python train.py --input="waveform_16khz" --wave_strides=[10, 4, 4] --widths=[256] --residual_init="none" --optimizer="adamw" --max_grad_norm=1.0
Rows from block 7 of a small sound classifier, named by matrix and row number. Rows with one number belong to one channel. Each number is 128 + 24 x the weight over its row's rms, rounded and kept within 0 to 255. All counts start at 0. Numbers have three digits each.
After each channel's rows are labels from the 100 clips, of 14848, where the channel reaches its largest size: "top examples" is what is common among them. Only what is clearly more common there than usual is listed. The data: synthesized solo parts of chorales (CocoChorales). In brackets: how many of the 100, against the usual share in percent.
# filt: filter width-3 conv, dilation 4 (model.blocks.7.filt.weight, 256x256x3, each kernel summed), inputs 128-255
# gate: gate width-3 conv, dilation 4 (model.blocks.7.gate.weight, 256x256x3, each kernel summed), inputs 128-255
# out: residual pointwise conv (model.blocks.7.out.weight, 256x256x1, transposed), outputs 128-255

filt.164:152143124132090072132161146160122133150118109141155164149160213094133144142109121115114109117115139142087120112124139092133118131130140116153161127125146083129113141143129086159160120090135119099168147180104148138113133113126125126105103153116126146143130110173144125126169163182135115146135105142138126131108135140140129124075126136125126128142143129147126075145163112109106115148136
gate.164:107121141118102112090131127161094137113153105098154129142138121115136150158106099152139145104124153108145119154129189123127114136078131163153201127119150121137109093085120148150106126103119077126093157153140124151112127079152108116139089148119130099126126123179144147087157132172122090148146110145156153133114100138129134111164131148140108119098153095145143085095176162107134118131121
out.164:128170149128132085117135148179175098135126104097131117162104137101104137150051144114140129102137160141116115094140149105135138141089150135162168106171112080109088113126118061131131108087090076141115148133142145105128094093122128128133101136103113117136112116173132131122166124152110096124136122106169169111127128134120138103078159121158169118115172139131158114155153111093086132136132
top examples: viola (40 vs 8.4); clarinet (35 vs 9.2)

filt.40:131121109114179098128151106141124090138090111094131135158145140078101123139111113136095118118197144185102117103103133130139145159136173125125128132117115086164155123096110111161125108109100141112126136147136126155124138105110123125094160143124119179124110118156150140132160110131093112126145179126122150168167119131163171077123061179104107125117154136156127122143121120110124144155133
gate.40:128112136121121081143119126143112133113152107101164152136095106110112134130125097168122145127120123102173112157070140124119123107113142126153152175080184126143142111093099135124121120131126098110087157126157091165098159073146116100131090144141149091099111125124171202093150136132154151128151089141132150133120111119131131141150123149103100134143165083113135116113157158096106157158117
out.40:124155154124126124101137152121181108147122171139122111092129133127158107159099159102139126116139126112110139110125141141173121134167118142122142093107107112141127151192160117110161129145158152129170121134107168116223137141144133160152145143120135114145157137160111104181143093134141101143109128131102170098121141180107102114115128116167147156118102161106124146134173099109111125128109
top examples: note D#4 (35 vs 11.5); viola (28 vs 8.4); instrument: bassoon (26 vs 8.5)

filt.87:094088079126130140124124127133139138174089072134123057122114152188120128111133085110092109114141106201148106122143137096109127125115144133089133153097138121169142126084114105155125102133132158121115118142157126123122130174142121120132114143107128143060088111114142130121112137131110141126108127136126152147109115137098155159130106100128146134115147122143120133115097128127121093108105
gate.87:137105132114098141125062134142148157131135095126128136131061070159136115123115122137142139167123081112144125114108141156120098109122110132139144136111134147152132114106127130121090135151129132130132107120139061143092151129142124144107092149101111128086103142107118172109120118108133137152112113117126142133085157107099096163151150100108146115106140104088121128102127122097146162166115
out.87:107143117153107165151148122106134134145130102205118086112153141189112098097172077112116147137116119149110126176140136102105175154149140137117108124139134182149154078114106175104102150146108162133126143098129102104187113180141145125183135141160139132112143099141131145095117124122125166110140114118128099138103121177124154143165105123143132132149152153158134169145093197181100116100156
top examples: cello (34 vs 9.8); bassoon (26 vs 8.5)

filt.20:119071115087136114148143116094158139199063124144106125099110137136104119102155129102117134145122104186106121109117153097115144111132155090131125137141090126127179147123117083145109153138124157127144134096143116098133095154109164109103121154149128119121121070090149117140114120125142183099106141082156140130140123149116147161095138114127145135147183156148146162164105133143081126151145
gate.20:130100150125097158106104149114133169149131106119147135126120113150138138119127104141164164147128123085144090113129164137135130125109120142092150139111123162137128123091121113165080141118126139140116135133135082124123114135114103142108090171098096107105129145123119144102149149152128131153125115118148137120099165112102115154196154123127138098104140124135111117158146154101158175170151
out.20:134142141106074095160144132105119111157147072130094122113072153142127126114126110104134126100111130110080123110140111120093085082146098111149139133127173110127141124094132114105102145145141100130127133103110041129112125163158139120111118158113132146135109111117138154128127130156147153119133077114126125126042130141127068156114197095114143140154137119090111112138125151138085106138116
top examples: cello (58 vs 9.8); clarinet (33 vs 9.2)

filt.99:116057120132133119178106140121167131147124129124131120129084131132118136059135108150126112145118095111160104127096110121118149106156143084110093214101147138135132139110093132142119120140120151105119135119158088124092138120117116127119118144140130101107115130075150199107107162144155191126119097129119131132124135098114140168121125122101142124164150099130092138177100115129124153165179
gate.99:098114148155125108144159129142086128136121116119183142143133145119143169135134104182136157102123151119184099152128165100121144112105142143110157172119166111126146146111120121144144128118127112120067210161166122133121123108144124107130106144126132108120126112136167156119157187181148149127137119163138150141095112118148136146149144141144085141141182137139138089145171175130118135143175
out.99:148147165145130102131106124119103104142140192152128129138104132087114117162116113123145127121128135094142101147115106162141120112186115145128129115077142107164144118158117176102138139145158157099184138113125137144167155119152118125173154165115126136137141148115119129143123118129132129158131110148087123115147143137136080117139089148163106146151112137103102109119130163167136148130114
top examples: viola (42 vs 8.4); trombone (28 vs 7.4)

filt.76:117086113088133108120123096087141158213091125148101088101105161144117097081124089084120141153135124203124111112123143067107133108121145111109119135111101160133142111092090101156100131127112135093134119081135119110130100156118141106130103163138127149126151095115139115095126096112112147108140140085132122129133130169099147166124119117111145121139174137135115153151091137124089146135121
gate.76:155112147096100124117076126128127169138135106116123151120082079132118106125114114132153154168120101099130119112091152145125112116117124131153158143118129159132124106101111119132073151132125112125123121104129081126114121116121122122121082171124114125109123134117125158092143117112141140141122111095146135100117146122086104150153164130103148112114151097109135133122141131090125196177124
out.76:107158141139090144165149131126159093148149121190102113124170136159127097092200115095133143130118102146098140170150147115129159171166143118126116125145126156146122138154137161135121158130118140155147129100126089097160120201143157132176134149152129124133115113165126141119120150142134180113129099113138130145098143190128147138132135115168139145160146145150143175158099178190086118133180
top examples: cello (39 vs 9.8); bassoon (29 vs 8.5)

filt.163:100137133155116116142176132138098122124114132134165128138141188127145171122140114150135122092117182125143087164164124055120163123113133132104129147095164117116125149136122124142160113101125110110088190155142162132125132114140123110142121128128119123154148119136144126116151154191141147118166118183116126141105109119151133143129123130138098113153136143136117080157154163153116111116152
gate.163:144123121122148072137151086153105125111110084087136128138149112105095114163090069158116131106134138147145136140103141134104104129087170120145164136122160085146172095078108147132128136143132100104072148148161116180123141090141136100109127127153174120102083098166171150126161133141124120113134133145153151133143056133136166113152105145096100169128152117137158120102139157100120114128128
out.163:115123117126108075122160145162117118130117112120156146172147167083140160133128112144119114123138197106124104141137159089122134128061124155146181116090113101114122126123105144127139113086105097076083126168141153149126103098126109121132104135113107123162139109146139127111158116164109130145159123145131138138109103141166124135121114140121083098148167147138119080146178157133119119125139
top examples: note D#4 (29 vs 11.5)