From a checkpoint of a small sound classifier: batches of 256.
Rows from block 2, named by matrix and row number. Rows with one number belong to one channel. Each number is 128 + 24 x the weight over its row's rms, rounded and kept within 0 to 255. All counts start at 0. Numbers have three digits each. After the name is the row's rms in percent of the matrix's.
# filt: filter width-3 conv, dilation 4 (model.blocks.2.filt.weight, 256x256x3), inputs 128-191, a 3 kernel for each
# gate: gate width-3 conv, dilation 4 (model.blocks.2.gate.weight, 256x256x3), inputs 128-191, a 3 kernel for each
filt.222 102:055094098068097092108143137066080091148161131128155160071120103135125139134143136142105126116099106115146146193157152110108106118131113062084088125106103077116102136124123113116112114084079161144167121102128151124120104091131140150130078070073109132115104132133143143156129122123175158149133164141119136161150141122096098111133125123140127136122120143095117117124164141164165146146130124082084073138150112164119139143128129180164177131103107116106153129098099102127117141153118138134151131088122083072110093099127124135137151169142057091096105135152129136138059103103118093111
gate.222 100:085101090095115094123138131162168154137141135128125123134144124104102103170165159169154157148140128112124112164138160190183165155148136096122100163152163117131113163159160146144128156152146117104121115128132155149148132121135118134125156145130146159144112120120095102111132130142131116134108115101105114116151161149145136136100113108123116115169156158158155139147142133151147142177154156169174155139142138177167174130127137122122131195194199161138141171173176123127117134147144104112119155148156129123123143137142097120117164154151092115090091105098089098108107129107138129142
filt.223 101:142114123135119123150124100094095116091122116117118073102106105163144174074092084102123144099112146140122088116139130107136111100131103134119112108121175120119111089110106110132136095133137158124133137106116111121165166135169105103125116126173115121159144103093183129121132127104113132119145134134151116075095109145145125140136122175133135147135127106100107082111129106104140141105148144066116097095135144120140151163148191150135153105124152118103089112113160114122092099113131165133160124123170139117160140115108150125162091117085144119131167127125147119135140109095109118139
gate.223 100:124129159114139132114126128179183153116140120133145129168204149150151129139165141167141129162165156107112134110086115117121125129156124111119144172184113122139123147156116147183138132139133144124145142137132176191128167150134122152125194179141148174110123163143108087116088052125118117109138171122116110157121150119159125150161175149158168123126095127153150168120142121112123117136113117133161139121143118124072102139121134144113130119113121163149162157155136080096119141189127149136139161146140163165165150122150130142145120137111139182151139157147150145147120138145152140147
filt.224 100:138116132114102121118097114149118132172152116124101110178118121100118131141137107123139132149157142113082107108138121070084099115099107089086106133138133120092110144143117146130125110119107119130137099107126161159155098109136217199149132137144153155137131102115092101130101117114152153130140121127128094119143159124115126146203197184124121132089094114166121130149131121129149121133152132134115114162153124070128125137155154135158154113153126112093122156170148085089089203183144157151162135159149134139149123098126179184168151136121149125129139103132190170161123085113109119126
gate.224 104:178145169151123116137107120179157149136137119121111127151155125063060090123141128106136135127146144116122117089128129111116096108108084153133127140147136174142137145157146105110092125131108107113139160154165109113121104120135159158140116125132149135133152119133121111140169170170121139140102082082144132149138143119111111130142135149057068071106115123139135136106104087090117093088116096136136109130136113068113111114126123092118134137162131120132149141153132147141125139129114141140159118143154139134161142136160119112129124133116157125119114093119160150172174135130136164152
filt.225 099:135166155100140172097147120142144159120084108089135086145123171116106158124099164155121124163112145115158149136108097094139136099118123111154182141099160106159172121121119106091139117109155158123125139147151137092133143131172136094139149122171121113132095140131123149111138161117134100061096108129126147123128098154150156121163118147112090131127151142144134132093114119121095121136101109113120148130092129132113117163120154153121124159130166135126147173124147097154131149099122167133151171118156153134175157145137151133128099106079114134161121131163159133119104160153169121168
gate.225 102:121094156137168150136172124114112154092156086131152107113127132172128134115137118131098143120083141132127112138112103122167126121186113133138152141163168127167141125146133121156118120152129146082124161117177131133141167107166116135122135121163129165149149180145154131138129104138119123106137200107125087119133164133121056120138117145138147121138122136101092114103176091113168090101116094112154124098155097150119122125094126146111124121117149142094148111118142131170123102143110133078143141067158148081172132061137129086118104158106120137149147130129123078148109133136133071154
filt.226 097:140146142134136143100139108135143158128118128140142134171141198083100118091084111162154139158133144125129160120113113167175163118119136123139137157135161152149182162138133145135153144132144062094084098112110137125132120140145134104121176172178192166175103125118077110082127130109123114094101119131102107125124118125148178169100100100117120122133146148162170193166150155135120140151141144194178188143125147126132116132127142111128115153140134123135158120127117121145131123122120126123128143129130147157159147165156100121117138125119138133135103109150118115126130143141150125158
gate.226 102:165160154156151126137163149170128179145124125132134126144101143095089111165123145083097108142113151149129116110119117126147114121113112164154147106098127183160162123118122118091100132109109112116138152142157099086116091094121169125138127121148141138156146136138116144124150182150106126117111106113158138144155130141106131145146123163076058075123137128150128157118127112117114105090105108154128131130113126096126120120122138115123146138128142128100130140120170169181137146133163132120145116101139140130159121127148137152165126130120140120115135117134141132163153144140134105137
filt.227 101:147151176117159126113128120135125132120109081121120097096128141128141128096086105139129125143113138101115160133099134120147132087123056130156155117155116123150153132132089106141086121145098132094141133128159124132076133147183120111095145139137134151101104131116133119154162117170144112091084117059121110185107117089156141178126120108108134090121109168120111146097130078116115098141126114114144110124128087141109125135124159130094134141133154122109173118124122129134135095111050143121171156128148156148183155143206134110113109115056111169126095131143150121161109150139147122186
gate.227 100:154113138122116134136096124137136176104130118154135155124128166146159126121134130141166179170195167155119129134136107134145142107147141135112134083133145124111132099128143112165147095153130168129129123077115107163155137139146106117115151200186101122137128096120130090095148095109104119113121142123160094123075120107204163183116123134113162135171134148196167185126153143112154109128180153117149152096138120150167131146151127162139119098124124164130149102126145130105111101124130142117119143151151162147143177126163167137143125135143112127146149128126147105132129113148139141138
filt.228 099:100101106098108109104109099135128131136155128147155130143151166165141160162136159146158166171155175121109109161135129105127123128138133088089102133155159095110083142164155146164188116126138171122147117103122174173199146129159157143142156145157132166143119127130122112107102096068152151135137134134115099103132139139148129137137124146163161189137116123162140150143165142144139134143152140126136143131142128164137142144109132172126135115119119163144162130120142095099066146149155144124137151141174146131151146122131145123133143170147091126139139123141130129131089108117146130162
gate.228 099:154130141147174163139140151147113114163167156119119110158129139095141164151137162110082068132126119143145146102102110115142122150178149143150147117127115128154148125108082132160143134162141120109141125101125122124113087081106162145146127138131131133120142147152115116142126108110119104091145199187141111126152153151095089094151120143112137131113119133154113122137169143114156151115127106137152123149169150071099113124126146104102141133122123115086102146125127138154146184160157119090119111083099126118140096072086141129159144137110162163159129142170136092106152138133122093111
filt.229 102:136137119122102116147130126153137114087134147103108119103105072090082083116121123154135136107112126098106096099122140133104133118113141135117126136112099112090098122117123082092109118108140129146130171146119122118108151107085115135121114098128119108106127114112144143121157155158132148149105116117136145112129137132149137128166167129094097105120109112108124117079091121074106135099122145107097127097118134108116145119136118120138120142136139133110094171165142115122139147156139124133099150131123117101091135116098148164142110122145138121119083080053147162111155132122129121114
gate.229 101:121121144114107094128136138120129156138107124133119135108105131100116114163152160135132126129113138140157140145146135124112063134115103122127108107111101116114107154128130114084072118103065136163187151173179124113125102134120149120161095091102113098111134125145146171164155162157157130144109108113151172199143113114095116124128139172114113096114138118124124152113086078117103087110100081118093072113096099122135105099121120135152169125124101146152152129132142134134113134124145124146170133132150109114140113137151130129168156121124112100107108128138132149202122127117131135129