A small sound classifier, trained from scratch: depths [10], trained on synthesized solo parts of chorales (CocoChorales).
Rows from block 7 of a small sound classifier, named by matrix and row number. Rows with one number belong to one channel. Each number is 128 + 32 x the weight over its row's rms, rounded and kept within 0 to 255. All counts start at 0. Numbers have three digits each.
After each channel's rows are labels from the 100 clips, of 14848, where the channel reaches its largest size: "top examples" is what is common among them. Only what is clearly more common there than usual is listed. The data: synthesized solo parts of chorales (CocoChorales).
# filt: filter width-3 conv, dilation 4 (model.blocks.7.filt.weight, 256x256x3, each kernel summed), inputs 0-127
# gate: gate width-3 conv, dilation 4 (model.blocks.7.gate.weight, 256x256x3, each kernel summed), inputs 0-127
# out: residual pointwise conv (model.blocks.7.out.weight, 256x256x1, transposed), outputs 0-127

filt.81:126143064112135162143141098160167133138151141132142148080144153141115145121104117096104142145158185124117122141163091077105099180132066167161171119101117136118138094075083136112100144120148112241128151157162116159143143099086185118118140146137118132159183110120123133149144186162074090157186144153138185175112150119104112126147135126095073145102109075092102119108130188084094112135160
gate.81:127116134136176121152113135196073146140115183153171126109096091168104106143141155146159106113182139185150181133146099169070187167148124082143213141118117117132191172142142161099124161186121156146144125147072156179131076137118159118124065121134123130165124155151156151121107095114116062154131154134138195142156162177116165169133126158131134162175152138100099111159107180119088157121160
out.81:101101141082137094169169077161145140145109141109105069120089104110051040143137095101092130127137084133129095105165078121098124160136088127068121114117115125104112119127135077065121119123099111165099203181146163176170192168105144156129205177107159121167103101078175148149185096110107074154150159135135151125120124124123114080073128141168120170139161091085113142083105125093114147100104
top examples: flute

filt.67:044145133137084146125128177107127140104092158131142138134150123125099137124097171166116066097122114112119102110106167126142139153075174037145121106122126069120162115135181150117077216138151150086118082107109105115156103137135112131197143102178093125133109105082139102140107076102114120115096103153121055152103104071109132145150157118098164096066075197131137182085088134124068141173091
gate.67:106150135193120113189159123119120159164064132094186118149150141170085126167140132153112105149148090111227100191120198117112164109128112132113118127110081111173120142143130107182111132118096131117189146143119194149107104137236100210155124088087137076114101127161158164139141117123162081103157121089179119115074113119110125155123111156119140137075119148119114141088091100142085127141123
out.67:109124161196164154133146168109203167122137208109108155182162151127148161116103199179092111101189169144127175101106189138126122126175152137160187118192179183126173149124117154136107133193133116143133125072102136077092138191202185145140141140194099161060153145133125130166144174144147161122145107129154073120129157126126189099168172136101155109170108154157145120086144143104147122186168
top examples: flute

filt.38:077174132136088136166167157104082149063153249079167126147070106109140088083152173096122092081135107128110178088126116182104135164095146070157149158102094101117116136142162133109113164160138124087123074128124085123138123120114137108101087063102098149132132173117117130147109112094158136159131081142103117142173102169126136152090134126088201143165139173109172159139081125156120163167161
gate.38:134135155153153128182131162109062097154097136115108197121139079119124061147152120119125128146133191157117140089163122167119111105160157134114141157139119131168147149136094150128151136119171101173107134106134121152110148092122138130103128113111126170155074159146102172218171137171117165190137115100140173071136125158116111141141109146121114169164140092063146131211165146101150147156106
out.38:134172128140143152151134093077119178102166158100125127190152066139160101145114133127125120137164147174035166067143141168136145069159108145127169143155165152161117130119137102125123062186112154143075133106097124123113061208148174129169167163155146133125122096092155126189167174138146105111126155137181102144149112110100187101145184098117126091102109109095148129121091109119123168145131
top examples: trumpet; tuba

filt.12:089162128128100134114185093088157165084146152097160074142147208152147157085076114149156108103169078148167121117150152092146144169091134116161135098132122125081118139124161107136113107110120148056165103148155090096165117155145110114182173117191136073109140131061157102047139128102169077088143155161133067149133100088094128163122131070129151094080118185184151160104071093146094128110139
gate.12:135137132193133159139118147134095100191084074119110155096191144162119103118128143175152162141108159120142119133126180126141075100128093197130142162122181188145121110163080152184152093091175152196142143141117157147107128126166116149135138143121119120138112138127100216133205158184080108171134124122126154108053131099142089170180123115162068121101130111120095098150180150128147112120102
out.12:077183131123101130145132102101140200129101191133113103159135121166136160085072119114107130080177079176118120144107144123173080163119138128141179107200158136068137167137164110131123112140113156093129131117119134052123106216191146134146125170135060131146120101127123137150125154105176136115145111134179056070144148157120235133102145104124082141093117130198175112109115120129133084131144
top examples: tuba; viola

filt.239:137140136076110107114145104098134141124116120108140052117124126173156149118092106154118130098144028141162099186111159119143124119127163103122086091120093097100128197150188074140133119115080183067179130136131119051139133184143095146162144126143135060124071138084161130023120120085202130073135157108129047113146130150125150174121110140145131093088105155186110132103103082171133088111108
gate.239:161157127183156123196139164184046146174083136091185145082131102159127066145162145139175136140153124130175173130124165184124148096144148104176172172136123144173112160149117176157152138169141211140164140160062167173128118144131160141149065105076159127163108179144136226127138112144127098149133160138165181123149142193134170249156121141135134121145132136127111112162148164145124160138127
out.239:116137136149131136159151160142070134145107078151124158061175175137154167118092116133157150151139127093130095181116175083150116086151181151169139124129105072128153132100110196171104135120095165118124157152081114102097147127132117116121048068099160111136116193104160151082124089128132134043154157124145131113111141153140117195129080116076127076126129142222099126190171150133141076099105
top examples: flute; tuba

filt.71:123139053114103140132137111158138138110147141090209046110122123194107155060094154140123148101160091086134136194131118120123113160111110141204146116099120132067116126152138108122115135122128221112163114148141117115135117119114151156149106115136108077125139115105126155016158157080154097121165141144116110210128138144141165151184125134102117083088111156117108134089105127172095088119156
gate.71:143161172126151151207169117155111143142098095126168177104181127111117115125107083098132135154144140131124061150160140111150113108112162124152124090130064089160127125107121150158128156044145128149101178130143120136163172093151151153143174095129151126157085118088129153133181124199125152144208155140139134108085061150102071135124060151120118142090108119139159160150141161113107130131086
out.71:114165116091047149141133125085111118100118192171161088146124130231086105081123108077126167052175129078134174132128089174103103186082095104151156145088111184085100109198206118089112125129151144131176116151176091097124138147112141126094075079098080159092158105130103150069142149077168118177145109124106093135118120166126162163099090155096140141099141123097108137102119079169155065123159
top examples: trumpet; clarinet

filt.93:123117149119113102127121128121127128109122111144108125132128081082102113124111119108134102095096096122112088114092140131152137087102201002114101093145144089129131185126213134105119155149106146070091114111078119103156102205127126126147130132136149120126072107095149109110099046110149160100081132146106069131152129143134165121109160135153156089134089150191125157118095125116133136168105
gate.93:185123107128178054133085115151097118177122104134137113098111084168101108185104084143135150148149136164174139171136132145129180069200144127072145123163105150156169221123111122143157103167065158136154153139099178143086076145123155140144082135115179102143077154155173147109127119121138114116131170079175162091164179191121177150165123146146084132123124081138077032148143138101143118117149
out.93:146133145196161162129121155181154133122138130116147192138206153153145181135096171197137179152142171114131121131100179142145156115150158128134159140182149140121162147132084173145119157210144173109144086107123121108106135121146157122158111094151116154064104124131111104082114174157143201070145098108127094166158146140158172153196118117101149106132085171179097109154160183170149110122129
top examples: flute; horn

filt.59:159086129094141095100099152130109177085088131169147153121144158114132189142102109162123126141118150123129103123105143095197182146113135102119131063249108117138165110092111172114094176144128111118151111116134109134204110122109148130159167121197134151151126120120130051131094102109110129097132130153142095157151075098121119138140140067115123165115104106136140159106111196102105143123130
gate.59:123120135203143194129131140142109112187088115165119175105148163132130063127173138173188141161137146145134136104152138146102119147127089177117156177129165150142149082161099155164185112115160101176116139130099139177122168119139106112146151156120135135144150152158106175137180115187058110174108139158133184099068132097141063138145082122173091133160177107125112099171207146106149140109080
out.59:203100153119135080140103130127146148122105211116200099123108101091075177140099116154097113126165162143106152173117157076195123131164159077098184083216093120158105119080114114128100155175130151088066123136121110130117139153153155103174117115151137085095081138137115117095069087111101148069077136099159103112166145176105174096137102118129100108099118080146084148089175130080082110144099
top examples: tuba

filt.219:075147085189100125164175123118159183147119149138164128144138200140126121164110131137126063182165097097197142138143217109073174131132076135168134147131105135178162091122117126158055145153145091128164128112114146129124129104207111153219140111116152101108216129150150128149122121122126049091133125125183118113076105114083109159108096124084156115107116138127127115068079128122060172144103
gate.219:150150152160135098163175122143087193145114126060171160098133137121150103169149093079160121168151057149190134138134181117143172101136200095162148128156080090178103153089147150177143127130069146086132185215068196147141165147145144135139135130060214100165118158115195142153125084163133133104152171147166123108147112173104115148052115135161156125109146145184145119137133119135111190123125
out.219:107133202177116075120151188020141148184110155163096191143167141116121138182175182121155095131123214175123142155117175119126132115164166137128161106139084129134076108126143188142177100113115072090136180120143207148121153127180096185084133142141147208115120097134151171154162117159143147143155119160176164126132157125124126103112137111117155148153124200127150148184174063106082157133151
top examples: flute; cello

filt.212:092126083132106168105143107174148121106200146124123106093096143118135115119113137118156111106161096137129171081148119133108113195121092129161151154123184143092117127117158122089129111184131141120092109154109118111141119156096151058129112169126120104106185137103133119109109138114115092105047121171119131161140158122109141135128159096140130084131144140154086095127135135111111141139140
gate.212:139117124186134175140129131163105110200094090131110169066164156142137072128156116155183160173125148128132144121139134141125100117139091186139158173126168162150127103151076160172163107108160127197123174153101160180132159121127128131132128156121147130153142152131111194150214133212050125174125150169146201100073146108137088135160119110163073116125159077126103079168191156129147142108099
out.212:049165115137094171152152093041155182132166186101097152205147138171158072128124132100132136117159089154120162066143122188088137124101115146143144181128179171110118118173164095109135094138143127128144135083145138126118106189149146139133158138121119161116174120117112123158156203142178113158148068174163107144101104068099156117114157095099137105117121150111175125130089095191158141150139
top examples: tuba; viola

filt.15:135117174125163107161133100118105100149131107172058155117134125102148107199132044104109119160123176189126097120164120114108138092161153123046129124135105115182147142079114114124131122098114062159103162116136146139102160117149132114078184147123152152140116125145149113215129117159112145137155133085153154042108129130091075087083110150138121198143135078122139120164148118075157141132093
gate.15:141112230129181166176140113146095141135065105111160138086169109142131106111129105132153154125143146185130099149146118143156120109109155114136149099135086089139122154142130164148149146055127148142136180150126137165161135133140147150110138102155137136166058117093129150129170111167105129179209185146129153119116078132136099142124093135163121161118133128125170164171134165140143120119109
out.15:172124131146190103123135139148116128144180099084131126110137097087150157201158136161121108213089105150121113148152143075137198055223141180105121092131125094130122169074086134183160139163088109125123164120122191170113124070130118158157152151141253097134083130133213110173136128171119132089149179133169215133142169123120104106149146113144137120183126137135118116139143124112119185113097
top examples: trumpet

filt.106:129102134068132138110143095103140110148144080164090139100148159097145150171087031109118104172149133143110075124168143074139115107148152149083112094163112095144165113077119121112125134071144075135083158115174110106142210112115128125150225157182147124146141113107143083133149130169107153094128153117147113090104116105083078064118096120122078139105121048147136123118158138070127105106078
gate.106:143115120205146149153121160154058115194078120165142157051163145167104075151140128195182137154147144114162151115146163146147123112143104140155188165152158157161153134157083189163147144152168169181152143138097159192131134131135143133159108135127157118179126162142137208139174121162070102151119161154171172117085143128130129217197118107141067120126126096118098096142170179119133149137111
out.106:097166073137199098116101158196063089126123088122130106034111115128139180172112142188127111134096076137154079191160130095152174140148165112151085099137111069082118182091099165165101205110129162106183111138105132135164131087108113115106100128134130060088095155143134138104084090118136145115123151144122166091134152199144130154180082123134091150187127143168135095200115173122093125096109
top examples: flute; tuba

filt.22:136099117059116128090094134109159078079147138171108097151118102145166190101129132154082164105107208128054124142110095131128080159136090174087108132093140151090146062147093095099115148115150113154139100086202076087101132062118111129108135128181068197125144130147070096116120197088128126161158104083085119156117131103163110096140127118083109175153136110048133126127152111150153066097156
gate.22:135140145104155120143112147113090112118110134104142118128156083184126168136115118143075162122128181147121106181132120127141122117147125153118130093102096122137123151133111106126101158075125140147164156108177131130098115080153139194101129076155118166152068111122119142148181189126167133174223138058139138120112119134139127137145140159090119165104101102070139156128109112154140087127153
out.22:162131144127165146115115196179095105124132115097114147167150073182155151107145174146213171121099104127051102137116172173145131122137137137176121179133143131129135131184105200148132163118215146128117128137122125083150115095143147120138151100156097160141097173125127153133111173144131172159111179124127101139142132108165059199140134129120148136177123146167134126161167182191177124130121
top examples: trumpet; bassoon

filt.84:142128054140127133125121101199138108153115114139140107103140131156060114135061126118148154128124106076146117181118146101140106118137105135163134119129142151128107148140133122128134120135120197146140125130112147119136110175131153151172103161111134048109143100109149159068131129127145088099121135145144132151109172152125200137199157135135092012099071123161061105068136148129117111135133
gate.84:106150149137124150163123188127090133107086190102203132144124059158100103082126184176118123077128143130114131129104122196132126159096172075168137118096124111118143154177151163113099198136157170108145090114125123124150098127142129159125082056148082151146049136108097170113139106096150137168131114127101118142142101146151155172165126161080156138151114174065146172151095139157099121160131
out.84:106109140141084135153147143150150136149046127205170163090128240132010097077125106136143107078130115061182094147097147109121091128099129127129097129101116125100163084145133141146120164132147103130176214146148182115121199090125133165158068077100084125107175132118128136091179088122123126094149152135138094138065141150130078136101117147099123112113117148091098135079126142127108079065147
top examples: flute

filt.2:120110121123120132087134123098126164120129118164113143099139209116164154140074078159178087151158117147137122066149171089162154158121128131114162109207152117120184108095112149122110129133138112091120121134134107126184143136092117076198194159208156110157164147092151069122125107125104118066084161188154089119140120081083109154122118030127109111108127113196134101132128153059109157107111
gate.2:121142133220128169136096151142106114156068119134134148103175161158128108099169165213165189129118149111133140127121149151131107131113059194144135173124171195130092084177072143180168104134160146190162133134140132158115122100154107147129108133128115146113145138153074185137160159171092102211131132132115165140088125081196106177183134118150103127134145147098116125140175132158147129116120
out.2:068138064107157093114098100118124139109184190123137097129119104124093178202087110162095139149149079118128128164185133108147219115178136097113154097195111085057094145099100107150082168152145148084128091090159115144139115099111119114165087113135121083051086144133127114049085116102144148058100104158164135089153130161089215139154056069088087081180122130145088124145126123143105123074077
top examples: tuba; viola